From a checkpoint of a small image classifier: 0.995M parameters, depths [2, 2, 3, 2].
Rows from block 2, named by matrix and row number. Rows with one number belong to one channel. Each number is 500 + 50 x the weight over its row's rms, rounded and kept within 0 to 999. All counts start at 0. Numbers have three digits each.
# convs1: grouped (12 groups) 3x3 conv, stride 2 (model.blocks.2.convs.1.weight, 96x8x3x3, standardized in use), inputs within the group 0-7, a 3x3 kernel for each
# convs2: expand pointwise conv (model.blocks.2.convs.2.weight, 96x96x1x1, standardized in use, transposed), outputs 0-95
convs1.0:525522483505520534437518527452437477543514520520546526500508505472521539540583580575599585592562570606642583484501531464496427435453472461443470440461457474399490464498522502455506448519480422442482440461455528510512
convs1.5:477523547469504527445467516450346340491436434457497545513487497498508557541611599538566605549528506449513554489519424542535542524540530464525535499489430491437471509510522431446485465425422528490533498485543500524510
convs1.6:526545544513540554463461470585533516477515498468443435508512425475532502504525537441434395466466444557495498494450433494518470457534515446407433552438451603603538541554533508531462491490423463457448558502510612592588
convs1.8:537479433499470415480507449561569512577523560539532572543544500540524519515381511508489517516487456552466476443460451449425422463428433520574534605591560518456589462515530386474533417502443477512488507443462461488530
convs1.10:398469446474502570543572538494533521561529614548493498525508515470440408500463424522533498497506490442548504462507515503501427458458440497447471516513528513509485579564548505465467450349411563616547488505407441463470
convs1.49:458403401453533477548554555413481492502434486433534495469500542468449475501503474545516523516519475500474423479542512451470500461473453480566552473448615478521567518620686498468563489504491417440497453491467546492488
convs1.50:465437445507502575569574591547479456543435568493534600491504533544469507542510487571580488540505416430475458482493429527482461545442499421403469458479535492388572536601545536519514576517507473460494441495448434516541
convs1.51:506568541469508549439534514492438575520458550585528572548495519572467465605528520391429488411523436489478441579509366542454459509470500496412457491442412466416493570538443540542492535487497513527547473498513443498491
convs1.55:435441443527473494505511446551584568480435554409474517508521501485512491520490442480428437506514457444487409552569537500497565437548581481478512548417462535480525536537513493515600470581567422462403450421411465477427
convs1.56:418522503497520526475487503444500532428505530438531524454494516431505506415490507408546501500521502472470504534517505488506498425376446473438496388495516414388511505577566542562558560579557392501506457523550524617537
convs1.58:489448513524472537571546526496529599597508573580572521474451447516484474497545541464425451459473523538554553539566490587551503530487494551483476525485495528442502475404343460451463453469488414410395536465483513486515
convs1.59:544541398572538360533536388478445434503493400562574497531534476546528466471510450557541422539504406511486410431477532424504552443517562491525508427495500460515532471479533492526502534539539532500433529482414550545474
convs1.60:524479469535508475473545521657637530581488573503572594442454483501508506465534490509507503458481526441503512460463435461449392534549470454454487441462448459500464504448441506447404533432507557464419571492459481451482
convs1.61:480439513426496512344460557541508528465405401448425403494463487476515525515460522498467476483491513410455521511560533478537576558554505552585548566495512598515440548572526542515489497466433455466491434529518451496581
convs1.62:512486370514505396476447444528464440546469446503493443510560502451556504509578555550508377533482395490465468545531477537574508530653533548551441601442462559565483485511531482508537493494522479478502446476466510450519
convs1.63:541461499515450526495373552488472515511426542460463546565478422594457420540419422552477492553449506496398520454495573479461563422520532402527498445516476463518483574567511577551489557552521560501463535457481555427479
convs1.68:548572463496502526527509559482497587518503511428369489520539566500504477399532517496552573502515470400414419479566514430513543457548533379374483453487537477476498476519473477427474481529559524522540503520548439577561
convs1.69:518505516487441408450404466533459514497506505528589518503522491530491574539552546470451447402376392387436479548472462484456445521515454435375391486506553528541503564569531535501463525534502510476515539478516529533513
convs1.71:572592535489532564498500497475426506425457431400448580510530503527474488543566520487554538496475483418498491561589516416485540471492474525489527456512478550454512613567518521504552367471475579506526439410521397490499
convs1.72:415440498516502587576558601537502504566508576563638594502444432406453495506494520505496458459476532516523492485509524451493535378441528474397425488465545521547545529449438535512539479574508526457454465458518503504524
convs1.73:499494503439463440477401438492449533370465494374436473513585566532558476524555422507560523480531495464566466509509473531499504493523539558492510506511478391528469460514512448497463463483409548618497548538463491596416
convs1.74:442499466430504507448485454492440523523448507506491470463399501520405556491460495513458506547482550545497509482522499479502489529498499565488569604417560599417443531436554531383552543433496525485550559375577571436510
convs1.75:485478497548457453506520515400418479351447474422400468510530573472514570441516603465474539461521465504397446482459468519496585541539516480493517498516513511477475445406488460426500504507462556545576504450604501530556
convs1.77:534497542510486396489474453544520499543497436584483412482409440392443550442536629526523476529516480481425430475528542462468557499559569527495547562564501600568461490510469478496459507487545482473430398480539448539545
convs1.78:472490414498473493426456520516466436512530467407459494431430537534539517482542498525477482547512470507456383548517469553467533481420467529436483598520464599485389523456522580497495460523455526436513660508515582550501
convs1.80:514524481476476468454422455496612639476507549360416407481506519469529489477496418524542544453489483454481487514485530442486425428500480534555620530486542535480477494551597495491468484466437481537596513536545511502563
convs1.82:416485521505533506474499548440498486450473619478577568472534567496506600452571626451442457520492444414434384478491526435455515493539456500533584521526569481525536493507521516456555487503548505481414544476396479465466
convs1.83:574490454459429461502487523525558482521547507558521485451440510471480552490530537516523543535496499488469512480532476461459436463346384576559458485601522603527451571563454545526525526546533433517415484544410551484411
convs1.84:488533501543482442499442432461508547432468472417485413566614561489526432461468364467468470481485516486504530558427458518482507545511468522571601575569534471490435554598545509487441499472429548475485510520538584519568
convs1.86:484489512472468478464515555481470522508520497512474497603640518578503482508580520465476531453444450462483485446442392456424449405422506586615572637527481521527516565541481565524443520479509457456520514522466514477475
convs1.88:475497532487521561494541551492527526543504603494597561498505502453459459421378491395428466462511504516553551449406443398407381429422451510525524539533519496511537492478504491529516544551505541530506545589535497562484
convs1.93:511484506556546552524558523362388348380412405413394461476502477506514551454490524509506503507523537495531514503538532513513546499510509435483456526498573508552567460478450503493530497515523534535450558568554533487553
convs1.95:465459492443544512470445487525474456518513506489514537493503537477474522479512456547506538538503564531587583526541566502523520533546529507536539414538578426434500503569538457545506463406442430395368468440378525398432
convs2.0:489537478433486518479481422539477527564498654477510541512423544458550520613504535456511522535542510550513528525448433509579515534443556493550429508501429546505456583571544446528604421585543459556484471476510477513526546496594493487512520497398477503543432406473511472547494428506391470584
convs2.5:518496541444506679487553400468457515529575566572487507508528520471572493616483518491576561452558546493531492471462530525514521551497475432426560550553433493538474598550472516490560520513580541558473504509519490453434495530589583515511471452480506482356554448543514478553580464467486521484
convs2.6:489481502496565529480490479485493553428550468477515469551474391456428469448511433525518428460470550556469507382509539553383538445499459436411527541547489473436481419483503467380527537452459427484495614455505485468521382422504542474460486526434506463529485573513555507412532587428468483485
convs2.8:548548492467520595497540510523424549495495553541424481615410450455558527577529586484538541557576523501493490445473477488539515502440452468451407542509489518562483509576505460528557538515539530534529526505496503422478510486480524510456435473413564441459499579574625477542656535531509587543
convs2.10:566515478515466510506555491479503460450482519457463472566546557500563460442499484475465547547523486469537494444435464523464453517548419471473500484543461490465465575626503439496444560427555498594473599315406559515393467555538520464485440510567559500428484524505544502441558559423525506533
convs2.49:519455477471499507433494460544465468534575512496547445537512488511490449464414442471510507469418556530482543381526486555552517517494538522461543485540535454417513480463510385509490534396477475484443440353481515528571478498567549525543493526489432402354453452481558531421499466562551397497
convs2.50:562492485458541513435507488491468537516364526411498442511504497448558469487520418467617502552457563571493557467522500510447563508535532550509418439569476506475492548491608412461531520444456479621518439495436510498554345512487581566518430576464508476489475555511576513540491484511512539534
convs2.51:555459421470388459503478565487576491530431460422503485457550526528571515519540511505497439574490468430509510535499445510527461523533537556534364533485475558575484504496587508551471448528543394569554480553443421418486492588392587551562540508555492440540518458553522425521545552503517528464
convs2.55:531453512507475496414537507565466470599573575418550512548509505508478474480502531494510493438489520458451537463475403546528511541403580535477501481492513511474553419426545387505537523464526483522529437447493449475555509504496548455539473540411424283420487457504506506507465420572542495518
convs2.56:491484520468550477564500527497553559571556470613590532591458529456537580481478521489497485485487510458421427549490499356507479549538531470485545585525568587471519531449528594606543512494407517469527375549493536470546543479475457541461544482548470501483563505512518505603513489579585527468
convs2.58:532565520495520480425518568490491504547404549427476526502479400578458496551470548496486512537596535406466511494422478481533539548489576613520441474492426432616555461493470604516548456436499439516490438478453514554499485506463473469431440624525456528551492464431544563420533490449557512496
convs2.59:539393457497482554538502480489591524518518450483495503517613530437484495518540479413536480507496456491526473487511541512426393407465526532433434574493553533484498459483550559536481460437500502406417422464471470440453486473356549583625506490565472515472564473563545472490534528508528526392
convs2.60:555508519547470483454507548508528453560400537482543493617475415572456429536499525510414489464542439392491502502421465570540507489411500513514431453501370425611519550508513580485520442433545521535492462514478505503594452501453534470556515536505526480521477482490583515428477363438508499524
convs2.61:515475560509462447415539472525406455497555467521425490408539488552568465536500434535388600563538549588577546561558585487491473494534483472472547527466512451476531511447389373446518396542525515499494509480513513514509552493535438462567460552511422543478467426445463535477477517593531526456
convs2.62:489496466483495400543495547426524440415473450459448433392539522492468505513572442501462582581509422583549549564530515553452530365498439471508503453400535508510488440474545497490475411554558491500504524486478507543479501524460463468568478457519350568553525514493480394472459508504402501498
convs2.63:545412491505422511522456524539568480521491477509543481468598541529512465475525464535555504455474509522530408507565497409427392547466515431574484560589569553489544565492557551509466481530461546589581536487510427383406488452416494548567535398540458517455504527512489538572490482555505470417
convs2.68:440483503458486414491560415585531581442494520550545593537478481552624445514426538560510583544572532513599557460550566442516517517461504500486503599455513571498467565533411447552569491572490537428490434516539521450453557475625546512468497530478521577538475437510483518510497468562493506478
convs2.69:369551433554556433491609546462453457449476466565448459479510599459451463486518539479542536518434422499489530572528523506526545415466465493540465500391481467467524500446533468488489532468512383454578545548517537444473430543536437475451478459517349481478583544521452478505501452550525552452
convs2.71:419501450530509509531543465478488514573548441577544532486476543560542423530378531527426460518467489442478511466502494529566470477465524615514514540570409480492497481541380484619544529500496502401455414563576487571487537535527451574447457434473517493465614454490526524514522580454501564548
convs2.72:517520514508512524534492473551429493485482582484467608491470509490515553539587562493542495470537412481488589535553525410447532571397559525382475402471376484527527615424510447503568447548464569509532496506538407437462500450535447477526552485446580439504441508501493477544504438543464519535
convs2.73:499484512493495510516446537444537454526502469529480481485548402573499534373490409567411501495529511538439409451541463495455486538594486486523496481611561473418603484432440511441460467476512552544537538447508525527596554474433493432447541481542455496512442522436445564414440452486587533418
convs2.74:546439516580532503466523551512444523478544440404442477515547450479414533534559537547556516516472470550540422436634456519420392523516510530508539469390524485540647490488508486437477562506411504485513565462483480516463481435492453522447450549509474463491435523527500522440489608541596521441
convs2.75:540508446534474428453487460526479450475512489471487454462514485564493405401524430482482568470453477471515558528648526517493560512543487412500563518549512416416535505499462441469447513487565634583490522485534565511467570598537465574578488627519488549452483450506434541450437475531470487490
convs2.77:460411509495422462324531514477522481476477446579466521445402504491512442530475453519560484450419466427501532544505576482445511472524532551558493471493473461479459453503393533398490575556509504506504568529555516440473405580534469535503409510562444555470467474462484549455480552439476472398
convs2.78:570510532575517495493528505524518428481480498497456539545544401476409576501485457512468529434451481437432534441552431555448546552420490412532379493490482456513534416541492475381475565453497518552543584454448561551584528523493476523392557490514490481445401469536488496401454447504541513461
convs2.80:448457506533483490476532523409475466557556515527447547498549536522497529638416495509444476555521515543493436471421430499599489554574585491502548513548473472566516570627557505476509479511582460479454526461409556551500560551473537388430452519571521514482464406451449458471556550449542478528
convs2.82:513542474480508573438519420516456533482488518497396463441547522404572535537509424448567594533519496566614570552561567528460580461467500483462521556451505452488474514438532437412564487518513504432429486479530521505442449504610560551527464423484468550492512464574472384454512476484413461510
convs2.83:378595446513492452536611474547430496379492551596419410433454586479530489514497526374472580528516455532596542484429542529568518443542477523538534463435439481576469487569477502525542425537467471454467524551470512520505471460575459493475526517509477455534497497520512441545548477495449515561
convs2.84:448498464489522363476512522388566489509456438540402508467537434566508470575477521523497544639512559526548497517524523472500509546580538582613508574548499494560499536553490531487498519506471376559482542505509517407473528585502466509489499566587393516518540519467532580441515543521553532490
convs2.86:372523449471541464446560462457517515472457549522456465438478578554501463566400531442406577584527589561582541564471569546472527512495522512590534505496523515518494539534433479420538446512501492552471542528507540455463495456602421396451407549544426550566494443493472551527490504535465502479
convs2.88:494468544576527563514440479500570561545574525521496556461398460425483474571466482463463432486491526522492402496469424511570512539541565573526610417424466562540542451518492596503579449531399522440435508550463479561471500440472451417549470495439538497574506513512509415527543530429428492505
convs2.93:474473483434428547488559490509506505459475437503501558520518482480488574448596489601582554501440525470438558475548471530450534479603454537442533545510577532394481526496523493461428592462546495490592613540601503467517517560472602530492473574520583540508465544483470508522565562597554533539
convs2.95:469513523485509442467499572397625511480504470481564470503468424424500489430515481429461510512440518452512496512462558451524492470496435464548560499536512483416522469489520557458461542456509510484455494427491652547511467490527520524549473544562441612542579483477534514432368463493562350458