python train.py --loss="cross_entropy" --lr_schedule="step" --weight_decay=0.0
Rows from block 6 of a small image classifier, named by matrix and row number. Rows with one number belong to one channel. Each number is 128 + 32 x the weight over its row's rms, rounded and kept within 0 to 255. All counts start at 0. Numbers have three digits each.
After each channel's rows are labels from the 100 images, of 14848, where the channel reaches its highest value: "strongest on" is what is common among them; "colour at peak" is the nearest of a few named colours to the mean colour under the peak. Only what is clearly more common there than usual is listed. The data: retinal OCT scans (Kermany 2017). In brackets: how many of the 100, against the usual share in percent.
# convs1: grouped (24 groups) 3x3 conv (model.blocks.6.convs.1.weight, 192x8x3x3, standardized in use), inputs within the group 0-7, a 3x3 kernel for each
# convs2: expand pointwise conv (model.blocks.6.convs.2.weight, 192x192x1x1, standardized in use, transposed), outputs 0-95

convs1.179:119126143163122141025080137098101142150126111168098163145070196184117152138071141133148123145155106095118122133097156194129121128126145139112159151151150085057158109124150126098127167071147091134159158095097078110168
convs2.179:130147174165116117062141138158124149101169122106092097117106185077116098176105147060106149122161153139137135123094123121119136115143183160136068177144111117090109076128141146122108148120132122134127078118134091099169092171135153127116133116162154161110170173160115144145124117094096155085
strongest on: finding: diabetic macular edema (95 vs 11.7)
colour at peak: grey (81 vs 25.6)

convs1.136:085149107099137113109122102119133158132152185131131131089111095057079072108098106135128118078109152126134135197191186178158113152138108144121085130119091123140111173164179103124124145175124078088079094094063093115140
convs2.136:103103143122164109113128103115103089119080098096167178154163118144086132112160138125120087096066115066180118104079108082088110141039137159117107081179129158159081131142130128152113097093093115102155112150136163089089184061149154135152163086184092109159107145097174086120195132140113126187
strongest on: finding: choroidal neovascularization (91 vs 29.3)
colour at peak: grey (61 vs 25.6)

convs1.83:103131156093162133132149151144136105126153103147150130117124148153117150171124150123131142079116142099147139098152129126168151113152131055172155007158113039176154080148122063101161071135153087150127120136152079135154
convs2.83:128102079081146118157107183118161129118141159149160087129139079130112170132125075090103159113091101177106064111141077067172132132184113068172183082138057107069103141144079151143179162122110114146131099155144151126124110152113142120113125100080165150101139134139158139162147118154125103120
strongest on: finding: choroidal neovascularization (70 vs 29.3)
colour at peak: grey (79 vs 25.6)

convs1.187:091094132152133180176107127141144127092112188100133138123154153144122155152148122144102080121139167095122105106159121099167151075094119098104064156128023147157135147123120172139085158187110143137104171148083082076177
convs2.187:125102118092152073151132145178151119104093151140147110130102102094125059160153086121079164055137178180098149149076095123155131106139140129059177110129124094110139121145160170150145136150185151096139136203159132157066098165145143089150191116160140084093143112124137120104097119147128055179
strongest on: finding: diabetic macular edema (92 vs 11.7)
colour at peak: grey (61 vs 25.6)

convs1.32:146173111100118089141078099106096111101101125132113125141123109104133137131120142148143150090122146056042038145147141105107113138149158136132139112103135110155153152155168173176201100169130137141148088128138102055044
convs2.32:144154117177154141109074145150167106117155180098121175128126135138146099167164105127135143175099164153134095149136087171132133127137137105090069144076099145160135150078098047136100118127043121098144069063062094036157141149117192099115108149106186154133169133123128173155155151064114129125
strongest on: finding: diabetic macular edema (100 vs 11.7)
colour at peak: grey (68 vs 25.6)

convs1.98:099126113142122155111136195079164156081134116132187093129154161099083089148141149106059107106143107086099104160132132138088124151144155051147137082127125132195110168137088198087084155087111112130129168131116178100099
convs2.98:133116130096116139103150134081138147136132109101085120089163138100156134112126119132144111134170103069127129117125172174126122135107096118140059111110153146192132111122091193100165129191129160118106139145128120139092084115138076167069101141148137071133122147117109117138090044151137151106
strongest on: finding: drusen (42 vs 7.4)
colour at peak: grey (62 vs 25.6)

convs1.114:124117127116124090162136080173136164199089208150069188075112110136129123178137161159075084158122095140127092142139171145113168123102111153154137120144104140136100159132155084121105109147121130085111183092105143126042
convs2.114:092109109118166131141161130163130109070116129096111123109138101132122142101141120150125179153084070119137140133125105149204126078126167118198138059126141072149077157116133088197093081144073139154097108112134108136100169076113128139165099131112129173134129137121093098189118087075072077126
strongest on: finding: diabetic macular edema (50 vs 11.7)
colour at peak: grey (66 vs 25.6)

convs1.125:087118154185117121169099076135144146106090077083114157090104116125159118134093105154118087135123148074126145131096103125119199092149216152135153168138115173169104123165180143111058090145118155159149088141066132134109
convs2.125:115130090144106135082170085101116110132131120096153181178115118163102178156123186139122114138108141121155081123121112072110130147103162178143099138169084169151117113196120111120080110090062110171171023121140110113147139120066149146072154128121114111149131187149151150130146120105102122098
strongest on: finding: choroidal neovascularization (100 vs 29.3)
colour at peak: grey (93 vs 25.6)

convs1.28:118135118121154102121129087139152100100101134188169182181131069176103104147092082134133120066102116151124151118131106132133096164159138102098158105115180146117151131058164157073151143102127140050061171129183133091128
convs2.28:135171151161093137058144152114107129093148151083155157154071139146137141116039188147090121151153113108111153159114154092077160164136164139147178145168135168118168132197110125146111068118115137106110158142143086166148171115102162132089163188134089144121131166139100156058138139096146160132
strongest on: finding: choroidal neovascularization (84 vs 29.3)
colour at peak: grey (52 vs 25.6)

convs1.154:174142137154084028133103042098117119102150136189147122166158117131154085086167054157150159104162158142115122105143130149131138085141172074124175123115187160089159072126134110147132149124130132106122124135161123130167
convs2.154:141144139101126150070149116095099134118115114117125152121083132122135137122067166134128109135173081094113169167087202117083111132090145158168116141159132124137111136158106124131121124157074174117101138137151078137130131123168176146084092131088109151133102158107078131162115105110154153080
strongest on: finding: normal (100 vs 51.6)
colour at peak: grey (70 vs 25.6)

convs1.33:099113097139123157144129137134130145174164131150165126121130156141107109105105069142120166164111127113145101046133091129130163130097096045091063161158097161105009116122135151167133153103114174147158180104135141152142
convs2.33:091159109064144105136173113112093120115123111103116073124155073127159120112165107140100171111103037211196154122112120104144040141131114128161159117145150151115151154124211143108122137082130142187134129152187149164140135054152126110133157132178144100113089117123150102136086138150111116135
strongest on: finding: diabetic macular edema (89 vs 11.7)
colour at peak: grey (57 vs 25.6)

convs1.30:158112120121124164055086107141129142107096218149142200107087106091153094128135082179179152113102199107086143137116114111080135097136128102106137121083196134093139095157124078176104117161111114157135152159128142153118
convs2.30:103080134123127067122140093127072125091071123148140125144127095136039134149129116210147109127124139141099131102093103035106101090112139174139183102198185178107109125182140181135117117065137113145145110165161190167094122111098081151105216080135077097129105156132157136043119115123143100144
strongest on: finding: choroidal neovascularization (90 vs 29.3)
colour at peak: grey (82 vs 25.6)

convs1.130:097105201103088182156116097103176128065151134145101138125114168129151171089139157110138099050137134111123145095109201090107216130151162147092127121105108121131089145173070091151136116149142177158099140152139124146146
convs2.130:037067111130131108103127087147044065111077147098135171143172121148074184115117136174160133100087149123139102149134110053090139154126160160134175097176126179177126150179106151164066146069104100143130108138130164102094177103088112144161161080073066098146118129151138121067162155092143131108
strongest on: finding: diabetic macular edema (37 vs 11.7)
colour at peak: grey (70 vs 25.6)

convs1.173:121139129161165110092170170085102134148125102169171154178165170103132162114110120148083094145082163073147190115154124096111160108124169110102126096115172112125115123136192059123155090101057107109117138127091101154057
convs2.173:141142116142143153151101155152151126183134131141087176101194121081144131167160106086160167092154212146112098142195122128139178125158125169111120129092066110154154082089166070078107112124146124183077123091105072081162115091132076138113091157057159053162144146145125161083182158135174157163
strongest on: finding: choroidal neovascularization (69 vs 29.3)
colour at peak: grey (63 vs 25.6)

convs1.124:119093140148123146142180131151170157139093133082085149094129104063107086165108160118083071181079092179148146145108105146098145163152176140107077108128136188100103084163188147149124134109081135154137107154183146121076
convs2.124:137102143177121113056126108140124114108143094107198134179140110131117183162140200148134121125130138096153085149120144100060129153109183140124100130169135150155078098160099111119085095098049113093169115103120160108140146164127134176123153128143147156152142208130143127079140130066087095124
strongest on: finding: choroidal neovascularization (100 vs 29.3)
colour at peak: grey (68 vs 25.6)

convs1.117:137110163112059144114108169117148161122120122134122105154070149162049145113126163126118144120117123143160099133084163145055181123101190123116140107129126140090131091087188111076161137126150139054150148058152090119180
convs2.117:166130103120124111098187123127121158123120142109103169141137139187077149156087172174091143167143084119126086134096161054053097100093169170181123130188146138073130117189137203093139079082116163100111114143186122178129122129125111142081141107153059149158134158140089130090123143156093119102
strongest on: finding: choroidal neovascularization (81 vs 29.3)
colour at peak: grey (56 vs 25.6)

convs1.16:034102148068131166073130135140104107180114115128119159117056115144127131111129167093107131156160141118125150169164127087125129113102100185130128152160164098092117078090123059090120108157208114136120150185129099154118
convs2.16:130074164126146080127133099138119156070074155116145151131074112077091168133044156100172088114155130082101163151107186119043145146125114093134100107157202117122166192150095128151155137176110125050089146120125159151086193115135153186148139063145124117203116175076131101111112161109146116079
strongest on: finding: choroidal neovascularization (65 vs 29.3)
colour at peak: grey (60 vs 25.6)

convs1.79:125123154075124025122153160103133160166109145149097133149096147163084167144069133126166162102132140072134104124099136117134162121127155102129144080112026127163125143134133173102127154079120157128162153125169077065126
convs2.79:131164169166103149098104125120153140132176140118086109133110178131142129157124160110112125184184147128184078143137157126100118167206137143134084207112064135134154091119090116087125109119131090135110114078102036097187103202087092150089140133130148129105158126153094188085165138093148176104
strongest on: finding: diabetic macular edema (35 vs 11.7)
colour at peak: grey (77 vs 25.6)

convs1.38:139125121123118116159063090107139119089125157152174143126180156063077139133146126133128157128061119113085081113130135115120109126134157144164124095127139097127166110186170112193222063098129106097080122126117150093066
convs2.38:145138100170068120095079132122153113110121168082134129138140124148119155150192121156089111155098151150160061123119067132098088152166153134093127143101091151131115149101113087125085126074082100144144054076092122100151130151092167097068124130073139118157193117132138165070156157066119135125
strongest on: finding: diabetic macular edema (100 vs 11.7)
colour at peak: grey (69 vs 25.6)

convs1.11:095161115128157165108077123109173144075134109116052092113133079091165093126124127144167137141120141162073114118099124095168115134187101164117164190074144193087147137145086108162108110145118170150103133146144066078092
convs2.11:156132142105132123127116126154154151117122128063165160192087112124165093105143169136094055131124130097119159159140165152122087089094152185107109103148154074116127140172085158124075112182033186074154079160137126141133150126131150144150179106199152148175120148060123136202127168136108106150
strongest on: finding: drusen (30 vs 7.4)
colour at peak: grey (52 vs 25.6)

convs1.122:097111141129134116156157065127167176167116142103084108164154133080107060109117152110103112116099030192168121144142122120124117152135164144143109099150134130103140145188104150137153141130120158150047116173207115124175
convs2.122:150146126189129109107110139159169123115125073103183167168180114141130151160108183160163109124115152070140140155162123125159107136144143129118134117129107145207111127122104120140077088100046151126164121093105157112111172157120141174138132158109156121152168170136161109115137158079092098152
strongest on: finding: choroidal neovascularization (96 vs 29.3)
colour at peak: grey (52 vs 25.6)

convs1.100:147152157170124127111132110132065141141119074122151109147171171159111122195154148135129174159136155105064073094124091080069113155144151162036111142101076119176124114162113088149093132152174117099086092123101108122141
convs2.100:121071084056095132105126116074137126079100138077104143112063091095137139149180157106083116092116087178148084113130143153150063111095140183155111072115113129068117137134196108115051123153143117105138107088119043083116111083089052143059136055074137161140142147140123093146121118159137123185
strongest on: finding: drusen (47 vs 7.4)
colour at peak: grey (52 vs 25.6)

convs1.145:132162120117159156127152159163162123100149136124121163102113169055109121080080093088153141102157094116137093125133149060169118096146153146191102127147063102137106156149107133124166162207131082156086185105088150139078
convs2.145:113104104103088101138144127146112108066090143134176133103121085123121189121101148151094158094145113111180104146078135059137112109116157141171176104168085110084087145179097141132124143070129094140157114148141140155099141137112105128120125116106110075139125159113148137086165078136153107101
strongest on: finding: normal (91 vs 51.6)
colour at peak: grey (94 vs 25.6)

convs1.167:147111137093096157131109152164090148167062148147143137181077138172058143162148172155105105203124090157149103169111124196124073120108107135121139107121129109112159166107078150122077113096128127127137069093149071130172
convs2.167:137082049127132105150141161119178193076123122114102088102125058135133142172179100086161141141144139155122122109152115144188117099131133048179151112106123113138129135091113100149169168156143126192099057153119106144137079095120111122150117125118178109130168123145166093148158110170085069115
strongest on: finding: diabetic macular edema (91 vs 11.7)
colour at peak: grey (87 vs 25.6)

convs1.90:119117133171082140096149129120118064080155184083161157169062136130164162146124076159079118148159160143104100140126122168121119097159159144164127047137144132153103130079094096135158079170119165076151135131155168124073
convs2.90:116132155137118138172136074138135061143140134107173127112163101127140172136190103172079126105067125144177182150114141159166187188155123135168160120142122117179109097125144071130130124129136129113158096119117151110096141044166089124151132175153165057140132104100167123082135127161140146195
strongest on: finding: diabetic macular edema (88 vs 11.7)
colour at peak: grey (83 vs 25.6)

convs1.132:069168180102082200131090160140139115152125103146153146102133137111085136111137133156117156150131127100118143122128167158055171130103145164160141151081153184118063154109129168088056114121108190077095162133076137111107
convs2.132:135079102146128118099146106123118114106106147100134176178162091111093159150114176128129089149079132163129091145150111087101110105150133121147138113146096118125076131144108099136061076083080123179131118092110111079152161149058164126121170094109110201164129155193150134102104150102068104104
strongest on: finding: diabetic macular edema (35 vs 11.7)
colour at peak: grey (77 vs 25.6)

convs1.128:139121194143099139156097085039133165060110149165119131149106172133119158145117157035125193093136171190127142147111133170114138157140096146130109137093124087114127120118148086093171129096147133111153086101181105100131
convs2.128:124129099162128128102152112144135065145133186102123170151162119146105193154150159161162158102062137164148052134137085084122135111114135120141154124144043183129102130154071093163068122057102083156122088127105138106140161132047147122126148121116116134093164120138156178113175103090111134110
strongest on: finding: diabetic macular edema (32 vs 11.7)
colour at peak: grey (60 vs 25.6)

convs1.111:145134115130090162118076163131138168072152135127092140108080164093132168124109126127057139100113168136124154119151126092080184098080197129146099151077160135062189168128112170083106151136111142064136155113167131151155
convs2.111:104161126174115129086140145101130136139161121108124132100151120147133127168117126118168145128146136117149027083198132100178146113170100116168161130128108166167122113136129080087082146130094112202136112085133118129132144114038121153073116157037154096159128174176141116147142142110103129120
strongest on: finding: diabetic macular edema (28 vs 11.7)
colour at peak: grey (89 vs 25.6)

convs1.133:136109133148118122123143111094134211019143175105164140101134093159133114137155121117172130085166168116120132150131043146120066159144085171129110177120104150107069149196121115152100092124125137166120118147107129143094
convs2.133:093117148149102156110144129115156111134132091119122096113119126089150171164146164102088159100125138186134069134133120100134129128111130102172210128142050102123090102114084089098097121104106073153197077180121158093150083091115070133102093126054104097100184132167203165100095093138137155107
strongest on: finding: diabetic macular edema (37 vs 11.7)
colour at peak: grey (54 vs 25.6)